Weights of a small image classifier.
Model: 32-pixel images, activation geglu, patch size [2, 2], depths [3, 6, 6], widths [64, 128, 256].
Training: adamw at rate 0.002, batches of 256.
Data: trained on microscope photos of single blood and bone marrow cells, 194171 training examples, 11.5 epochs.
Rows from block 12 of a small image classifier, named by matrix and row number. Rows with one number belong to one neuron. Each number is 128 + 32 x the weight over its row's rms, rounded and kept within 0 to 255. All counts start at 0.
After each neuron's rows are labels from the 100 images, of 14848, where the neuron reaches its largest size: "top examples" is what is common among them. Only what is clearly more common there than usual is listed. The data: microscope photos of single blood and bone marrow cells.
# gate: MLP gate (model.blocks.12.mlp.gate.weight, 672x256), inputs 64-127
# fc1: MLP up (model.blocks.12.mlp.fc1.weight, 672x256), inputs 64-127
# fc2: MLP down (model.blocks.12.mlp.fc2.weight, 256x672, transposed), outputs 64-127

gate.243 [138  93 125 129 141 121 168 135 140 162 165 154 102 143 114  61 104 130 116  90  97 139  93 104 110 101 114  99 143  81 176 131 121 109 134 103 146 139 139 122 117 141 111 145  90 145  53 141 123 106 178 161 126 113 140 100 175 147 163 198  96 170 118  83]
fc1.243 [131 153  99 142 121 143 107 162  69 145 112 118 109 142 138 154 124 183  95 110 132 128 127  79  75 101 126 135 118 113 101 143 108  48 114 115 114 120 111 253 149 136 136 111 107 116 143 134 122 122 196 118 156  94 107 145 107 141 129 125  77  85   6 134]
fc2.243 [100 163 128 139 111 147 107 115 152 116 173 105  81 129  68 127 130 144 134 128  90 135 110 180 182 105 111 120 138 175 101  74 103  86 151 147 135 158  82 148 145 172  92 143 122 143 101  95  78 116 110 105 135 125 124 147 158 201 211  77 144  85 122 157]
top examples: cell type: artefact

gate.238 [131 115 104 107 100 131 182 151 132 174 163  85 117 130 123 115 136 149  74 137 102 167 116 106 104 134 126 125 135  87 115 135  82 125  90 112 159 168  96 135 129 110  61 120  87 105  72 142 190 140 154 179 111 143 175  87 151 113 106 161  98 103 139  67]
fc1.238 [ 87 128 160 123 168 159 151 161 121  78 106 100 126 151 114 151 115 134  57 128 131  94  88 103 142 157 104 107 119  84 147 153  86 183 104 127 135 141 121 216 116 105 136  81 153 118 142 134 140 177 180 101  89 199  56 111 131  67 147 109 135 144 144 160]
fc2.238 [146 127  64 128  94  99 147 186  85 116 113 145 147 171 123 118  98 159 109 144 115 127 108 116 160 196 129 102 108 168 124 134 120 150  80 117 110 117 124  85  91 166 177 125 163 121 163 132 169 140 172 108  85 131  85 160  94 202 110 135 114 130 147 101]
top examples: smear: peripheral blood; cell type: myeloblast

gate.487 [194 121 118 104 132 166 125 128 152 129 123 159 184 138 106  89  98 168  71 131  70 162 117 105  97 132 146 161 115  90 118 144  83 124  98 103 156 115 145  77 123 125 153 152 105 142 107 129 163 134 135 141 127 122 173  83 166 124 178 143  84  99  71 103]
fc1.487 [185 123  66 129  99 158 135  66 147  97  63 184 128 126 143 109 105 177  84 138 118 136 122 118 111 149 111 119 101 117 133 125 102  85  92  66 133 155 199  75 172 113 112 155  86 132 145 125  86 155  82 137 124 130 136 101 147 114 150 121 113 101  60 140]
fc2.487 [110 142 127 127 120 148 111 107 171  79 255 133  93 176 141 107 116 102 102  97 159 117 158 163 117  96 105 111 136 124 127 146  66 122 194 119  57 181  89 180 140 172 125  94 178  58 122 109 118 142 113 146 153 177 114 147 118 123 215 155 158 165 148 129]
top examples: cell type: segmented neutrophil

gate.105 [138 131 115 110 125 146 124 150 146 172 101  92 114  87 121 124  95 134  65 132 170 186  69 140 125 118 141 166  98  94 140 138 112 200 142  87 148 154 140 127 153  89  76 196 107 134  75 200 171 116 132 207  79  97 203 130 122 153 109 127 128 114 143 105]
fc1.105 [141 144 127 145 154 127 110 129 115 126 132 132  86 152 104 124 146 156 153  82 136 131 132 112 135 142  52 110 148 126 128  73 132 142 113 134 140 123  82 110 117 145 142 131 117 103 158 106 111 118 113 122 147 117 128  36  97 112 116 146 138 152 112 161]
fc2.105 [ 82 169  55 145 180 129 114 158 208 118 119 143 104  80 154 150 145 151 145 113 183 157 137  50 200 147  94  85 142 119 125  76  95 132 150 160  97 112  72 188 120 165 138 122 158 127 123 143  58  97 128 106 205 151  97 111 132 110 105  97 127 172  87  94]
top examples: smear: peripheral blood; cell type: myeloblast

gate.364 [127  93 105 134 158 145 158 113 101 135 142 100 162 110 120  70 127 128  45 135 109 163  90 132  52 134 153  84 113 117 165 131 160 126 129 141  98 125 136 107 133 131 111 124  92 135  72 176 205 172 141 197 139 108 138  67 128 128 157 171 105 134  80 115]
fc1.364 [112 157 125  95 161 102 143  77 119 153 118 152 127  87 116 109 110 175 126  78 133 108  93 154 168 119 118 103 154 144  97  93 131 149 189  97 142  96  62  73 132 136 144 103  94  81 115 102 120 110 123  60 113  75 121 130 132 162 125 132  86 182 158 120]
fc2.364 [130 122 221  65 162 154 176 160 149  92 124 130 128 209 126 101 158  99 108 175 142 114 119 107  84 121 156 185 123 155 159 139  83 139  77 132 115 147 129 153 115 147 141  99  75 135 129 121 146 140 125 114  64 135 133 149 142 143 127 194 129 144 129 169]
top examples: smear: peripheral blood

gate.445 [199 141 134  90 156 142 122  95 137 146 161 126 104 127 136 106  68 150  80 112 105 172 105 133 138 141 166 176 146  84 121 164 114 126 110  84 136 121  85  62 155  89 118 171 105 113  97 146 133  98 188 146 113 119 172 137 114 131 193 187  58 127 101 110]
fc1.445 [115 154 134 101 130 140 115 115  87  88  25 130 132 128 106 129 111 146 101 100 186 160  61 120 145  99 124 140 147  76 109 124  92  90 117  92 164 105 134 151 123 140 138 155 143 134 110 133 158 154 209 149 142 140  87  80 128 155 113  90 113 115  54 188]
fc2.445 [123 210  73 150 111  85 159 141 187 124  84  99 123 161 159 118 141 100 112 145 107 133 155 144 161 122 129  91 169 148  99 113 166 132 135 146 190 176  92 169 125 138 137 146  92 102 106 116 103  70 109 100 158 126  85 135 165 140  68 149 147 130 123 147]
top examples: cell type: lymphocyte

gate.157 [137 120 126 108 133 112 161 132 140 136 136 122 106 116 116  92 140 122  62 111 131 192 123 141 116 115 147 158 144 104 101 146 105 176  68 115 181 143 153 137 159  97 109 125 137 119 116 157 198  84 121 127  78 113 173  81 160 177 130 148 117 118 140  95]
fc1.157 [107 105 108  83 125 147  93 169 132 111 155 121  93  98 119 158 194 145 121  95 164  99 153 145  95 151 147  90 158 122 160 123 110 168 126 139  83 181 182 122 154 147 130 133 139 156 156 139 123 170 133 106 128 135  91 111  74 149 137 141  89 135  87 108]
fc2.157 [152  75 145 119 121 110 115 158 104 142  66 124 137 166 121 105  86 163 131 165 108 157 132 109  79 116 109 103 120 158 148  45 105 135  81 133 127 169 128 156  75 147 116 157 157  93 161 148 105 147 163 148 139  99 151 142 125 105 205 156 131 118 173 141]
top examples: smear: peripheral blood; cell type: myeloblast

gate.95 [130  87 116 138 150 161 171 119  99 169 124 142 129 141 112 125 106 140  38 112  68 153 119 128 100 153 141 155 129  87 135 161 131 143  58 129 171 121  52 140 182 132 141 103 122 128  63 171 185 167 182 190 115 143 134  64 106 124 168 147  73 138  99  92]
fc1.95 [123 114 135  93 130 142 132 171 140  89 134 115 195 145  64 172 114 197  91  85  79 110 143 143  90 100 163 165 148 127  70 162  99 119 116 159  91 156  90 118  99 127 142  88 127 141 121 127  56 126 150 121 102 139 162 124 137 117 176 103 171 139 185 129]
fc2.95 [147 163  98 112 128 143 108 158 124 117 170 101  75 232 150  93 116  90 100 135  91  93  70 176 175  58  91 142 159 117 107  96 124 123 147  93 130 151 185 108  93 105 120 132  64 165 111 161 156 122  67  27 140 146 130 144 113 121 125 126  66 158 123 153]
top examples: smear: peripheral blood; cell type: myeloblast

gate.646 [126 129 105  94 137 136 106  68  96 163 140 187 125 114 134  97 115 158 111  46  58 171 114 114 109 117 157 180 204 123 149 154  95 112  91  91 141 131  62 165 153 139 144 151 139 147 118 160 113 118 177 179 108  91 136 122  97 132 186 146  86 138 144  90]
fc1.646 [137 149 152 150 162 117 115 176 120 118 216  66 124 228  83 102  86 146 159 123 114 159 120  59  72 132 123 119 115 105  74 129 132 112  94 151 125  80 128 168  75 162 143 101  87 123 115 128 164 154 168 173 142 130 105  95  98  85 162  99  94 150 120 126]
fc2.646 [130 127  66 167 157 117 182 120 196  86 152 136 112 135  63 122 112 117 119 151 132 136 152 194 179  91 133 100 142 114 157 156 115 114 142 114 131  92 125 131 131  88 120 141 152 123 113 111  90 154 161  83 154 190 117 171 188 127 103 148 137 116 128 170]
top examples: smear: peripheral blood; cell type: myeloblast

gate.235 [152 108 112  75 124 155 130 126 137 134 174  91 126 151  96 140 102 184 119  59  81 149 123  93 114  98 133 121 170 114 115 143 108 140 128 117 137 154  57 167 103 143 120 122 121 117 126 166 171 137 175 146 105  98 146  87 122 124 136 153  91 155 164 128]
fc1.235 [159 156 107  53 135 191 116 143 151  95 130  96 183  76 145 136 165 138 105  80 123 135  91 133 176  75 155 144 117 167 114 158 133 163  93 106 152 155 137 128  83 109 118 153 171 153 110 151 139  84 103 130 111 118 174 115 116  84 124  85 152 148 225 135]
fc2.235 [105  84 197 141 102 157 125 125 143 115 139  74 136 132 165 131  92 124 176  69  98 123  88 128 109 113  98 185  99 172 140 110 109 136 125 157 105  93 146  50 146 161  94 149  82 102 150 117 167  93 114 176 119 115 116 140  90  58 132 177 105 161 147  88]
top examples: cell type: lymphocyte

gate.521 [148 122  77  68 145 122 146 103  77 144 120 155 137  92 164  71 117 124  50 104  74 131  81 143  82 129 120 100 110 118 180 141  79 165 152  79 107 154 111  74 139 112 109 169 112 131  72 155 146 151 182 191 170 126 149  72 112 120 129 159  98 142  68 102]
fc1.521 [ 87 121 147 115 137  69 143  98  91 157 134 174 128  46 178 168 113 110 118  98 157 130 150 202 152 136 103 100 140 121 177 103 131 157  90 136 144 163  85  94 125 171  94  94 199 100 142  82 159 117 142 135 125  78 158 159 118  95  71 127 183 148 216 115]
fc2.521 [156 124 159 131 137 183 127  98  92 127 109 130 115  71 105 138  75 134 125  87 114 129  88  90 109 121 100 132  80 117 126 138  97 143 129 165 119  55 198  73 158  92 139 178 141 121 167 111 127 153 146 160  86 149 148 107 136  37 100  80 124  81 167 112]
top examples: cell type: artefact

gate.586 [184 102  93 119 139 140 134  99 125 162 165 156 160 111 123  64  61 159  73 129  91 210  88 150  92 130 167 156 118 128 139 158 129 162 146  76 129 144  70 141 121  99 122 152 105 126  90 122 140 136 138 154 147  95 179  58 142 173 168 155  78 109  92  85]
fc1.586 [122  61 104 121 110 141 111  96  88 126  57 175 132 158 146  93 147 159 137 148 141 105 170 121  80 102 132 106 132  94 128 138  89  95 174 135 129  85 147 172 179 117 112 212  71 143  60 142 131 154 169 135 187  99 105 137 125  93  95 160 107 110  45 180]
fc2.586 [ 58 126 167 120 148 106 147  88 124  86 202 129 114 177 129 150 191 100 129 138 106 153 145 148 104 157 136 115  72 119 129  82 113 124  80 168 142 119  99 140 142  91 165  83  88 127  86 154 138 151  48 145 113 182 100 131 170 152 154 185 136 128 129 159]
top examples: cell type: artefact

gate.51 [126 116 114 151 140 168 136 132 127 176 163 118 122  94 130  73  82 136 102 131 129 128  90 154  76 108  91 159 114 104 119  94 140 151  68 104 138 160  70 139 123 141  80 132 115 117 121 139 173 126 132 180 193  64 180  61 142 170 136 152  89 107 131  98]
fc1.51 [139 135  87 151 121 101 104  82  93 165  49 144 159 131 126  78  93 110 151 134 113 152  99 158 134 137 127 124  94 102 162 109  90 161 168  90 126 130 106  77 138 120 126 142 156 151 103 133 132 126 145 145 172 153 154 139 158 116 103 168 140  71 141 133]
fc2.51 [ 77 128 141 158 115 133  75 115  86 105 129 110 180 121 124 168 169 109 148 130  91  82 134 148 171  99 150 133  83 135 155 117 112  99 150 120 165  80 182 133 119 149 146 144  97 184  80  89  47 123  94 105 131 186 116 104  79 111  58  99 129   5 137  92]
top examples: smear: peripheral blood

gate.145 [142 122  89 132 125 102 175 147 128 157 110 105  82  68 160 137 105 167  82 115 136 165 107 141 130 151 106 117 154 113 149  84 119 143  96  83 191 134 116 129 123  99  82 135  76  92  91 141 195 117 164 191 136 116 180 118 117 149 113 152 109 129  64  98]
fc1.145 [154 131 154 157 112 123  89 119 125 111 172 142  81 106 111  68 134 170 140 100  97  69 138 110  96  95 147 136 124 160 126 135 145 147 173 115  65  95 100 150 145 138 120 148 110 138  88 137 135 158  44 134 144  80 123 157 182 183 115 124 107 163 103 102]
fc2.145 [128 151 134  70 168 107 167 201 178 145 148 167 159 164 155 121 157 150 107 160 159 105 161  80  87 195 181 112 130 123  54  78 130 185 152 107 183 171  75 134 148 134 120  88 132 147 125 140 142 126 135 127 112 153 101  87 126 135 200 136 164 200 134 134]
top examples: cell type: lymphocyte

gate.580 [109 113 103 116  82 159 140 161 166 165 152 101 183  78 145  57  99 139  87 109 160 171  99 158  86 117 135 160 114 147 173 129 106 183 145 102 138 191 143 109  84 111  73 145  74 136  79 207 188 112 146 170 111  82 203 100 149 156 114 182 107 132 110 103]
fc1.580 [134 154 161 132 147 113 132  52  90 156  82 168  93 127 124 183 107 135  99 130  52 153 103 146 178 139 114 137 110 126 111 112 172 102  86 122 149 101  75 114 214  79 126 134 167 125  96 104 125 144 144 131 109 116 170 123  85 129 133  83 147  98 119 152]
fc2.580 [ 84 143 113 158 148 125 115  78  85 143 181 180 149 169 144 169  93 131 133 140 155  65 146 123 223  76 144 157  95 192 134 104  71 107 164 138 122 134 133 146 125 181 115 123 187 116 122 118  54 162 121 134 136 124  90 132  95  86  54  93 124 159 132  88]
top examples: smear: peripheral blood

gate.286 [129 101 104 115 107 137 166 135 107 182 139 122 151 113 118 121 140 141  81 133 109 152 102 178 119 152 148 103 127  95 122 136 125 109 107 122 114 179  87 129 165 132 137 150 124 137  66 155 136 161 163 206 119 125 195 129 113 188 110 113 135 121  95  95]
fc1.286 [141 120 146 169 124 127 125  84 182  89 154  95 112 177 149 134 151  92 181 176 144  92 186  98 125 117 137 124  91  89 132 117 114  94  95 139 116  91 164 157  94  85 106 137  64  82 115 162 127 142 115 121 130  47 171 138 115 124 149 161 100 130 119 107]
fc2.286 [189 118 149 143  61 184  71  88 107 118 101 101 107 133  92 149 117 103 153 108  54 111 143 161 147  85 112 104 100 125 138  98  65 111  67 117 101 135 139 127  96 198  97 150 113 130 154 105 129 164 139  81 169 111 136 136 118  80 196  83 135  87  92 114]
top examples: cell type: artefact

gate.425 [122  74 157 124 120 141 148 156  90 156 166 111 143  80 164 111 110 122 128 125 139 159 128 143  58 140  93 129 116 136  92 114 137 120 102 113 164 130  95 141 114  91  88  95 117 104 114 121 212 152 124 201 140 134 151  68 175 150 138 147  95  63 114  93]
fc1.425 [144 146 113 116 131 163 107 134 196 140 141 121 146 114  93 120 119 107  77 140 101 158 116 190 207 101 158 154  82 132 170 141 129 144 112 128 139 134 137  96 122  87 124 153 180 157 111 134 140  95 144  98  69 137 163  89 128  82 135  65 148 106 200 146]
fc2.425 [191 155 122 127  75 156  85  74 102 130 121 124 138 181 127 116 103 149 127 115 105  72 135 178 151 104 137 114 140 126 118 108  92 125  74 111 118  76 194  93 109 120 107  94  57 171  99 150 144 108 116 140 121 123 127 140  90  72  71 118 140 116 197  69]
top examples: smear: peripheral blood; cell type: myeloblast

gate.220 [150  71 139 118 157 135 153 141 129 155 137 110 176  60 119  69 104 167  20  96 108 147  98 187 138  97 156 120 142  83 137 131 125  99 157 123 105 166 109 117 127 160 150 128 114  99 106 127 173 154 162 183 134 111 160  67 134 155 104 160 117 188 131 123]
fc1.220 [ 93  92 132 160 114 107 149  97 122 135 107 127 179 117 139 114  95 107  79 127  84 127 132 182 173 113 116 152 158 141 126  94 161 163 189 141 113 125 129 111 109 175 175  71 155 134 128 125 115 129 117 148  83 197 151 118 116 102  74 104 242 104 152 118]
fc2.220 [129 136 101 103 175 147 124 157 158 118 153 128 118 109 124 113  69 125 123  91 150  67 116 207 172 107  96 195  83 145 145  92 109  68 177 138 126  98 179 108 122 121 114 135 117 166 135  93  75  88 149 120  86 122 133 137  72  97  77 100 111 170 126  95]
top examples: cell type: artefact

gate.303 [175 100 143 115 142 157 139 147 153 147 184 116 225  59 127  73 109 132 102 125 103 126 116 175 132 122 162 124 151  98 130 169 135 146 100 136 114 136 131  89 158 111 155 133 101 158  66 147 173 127 167 134 111  83 149  72 120 123 135 162  81 143 145 107]
fc1.303 [165 189 135 140 105 100 111 121 190 162 128 133 127  85 126 118 151 156 128 127 107 166 113 165 118  92 179 138 103 122 181 142  95 182 176 148 135 118 106  56 150 141  97 143  83 147 170 160  91  76 104 160 112 130 163 142 161  86 102 105 162 154 143 133]
fc2.303 [122 127 144 149  90 121  88 110 130 175 121 159 194 100  97 147 178 139 174 139 176  79 164 127 154  83 155 138 132 140 119 149  76 140 119 171 157 152 100 112  86 146  94 178 133  91 153 122  70 124 119 170 120 142 119 162 114  95  75 115 124 118 151 125]
top examples: smear: peripheral blood

gate.528 [121 136 129 112 113 140 168 169 157 181 143  98 161  83 143 119  88 118 114 126 166 173  99 154 123 145 126 146  94 106 145 122 105 162 116 123 138 166 146 116 141 114  64 146 124 109  83 184 215 127 128 195  99  87 175  84 144  97 110 156 107 113 102  84]
fc1.528 [110 152 155 163 129 111 151 162 153 118 130 105  75  53 131 150 153 108 128 138 119 106 137 171 129 158  46 101 165 103 107  78 169  96  80 107 151 134 117 119 185 130 100  87  93  67 194 117 145 129 168 127  95 154 102 128 127 116 107 142 129 146 171 125]
fc2.528 [104 115 139 119 115 124  85 101 180 113 104 122 127 100 173 155 128 134 124  99 222 119 169  95 183 118 120 131 115 174 100 146  30 103 150 163 151 170 134 201 146 185 115 184 191 121 156 183  63 127 125 115 174 125  87 124 134 126  47  56 147 119 147 126]
top examples: smear: peripheral blood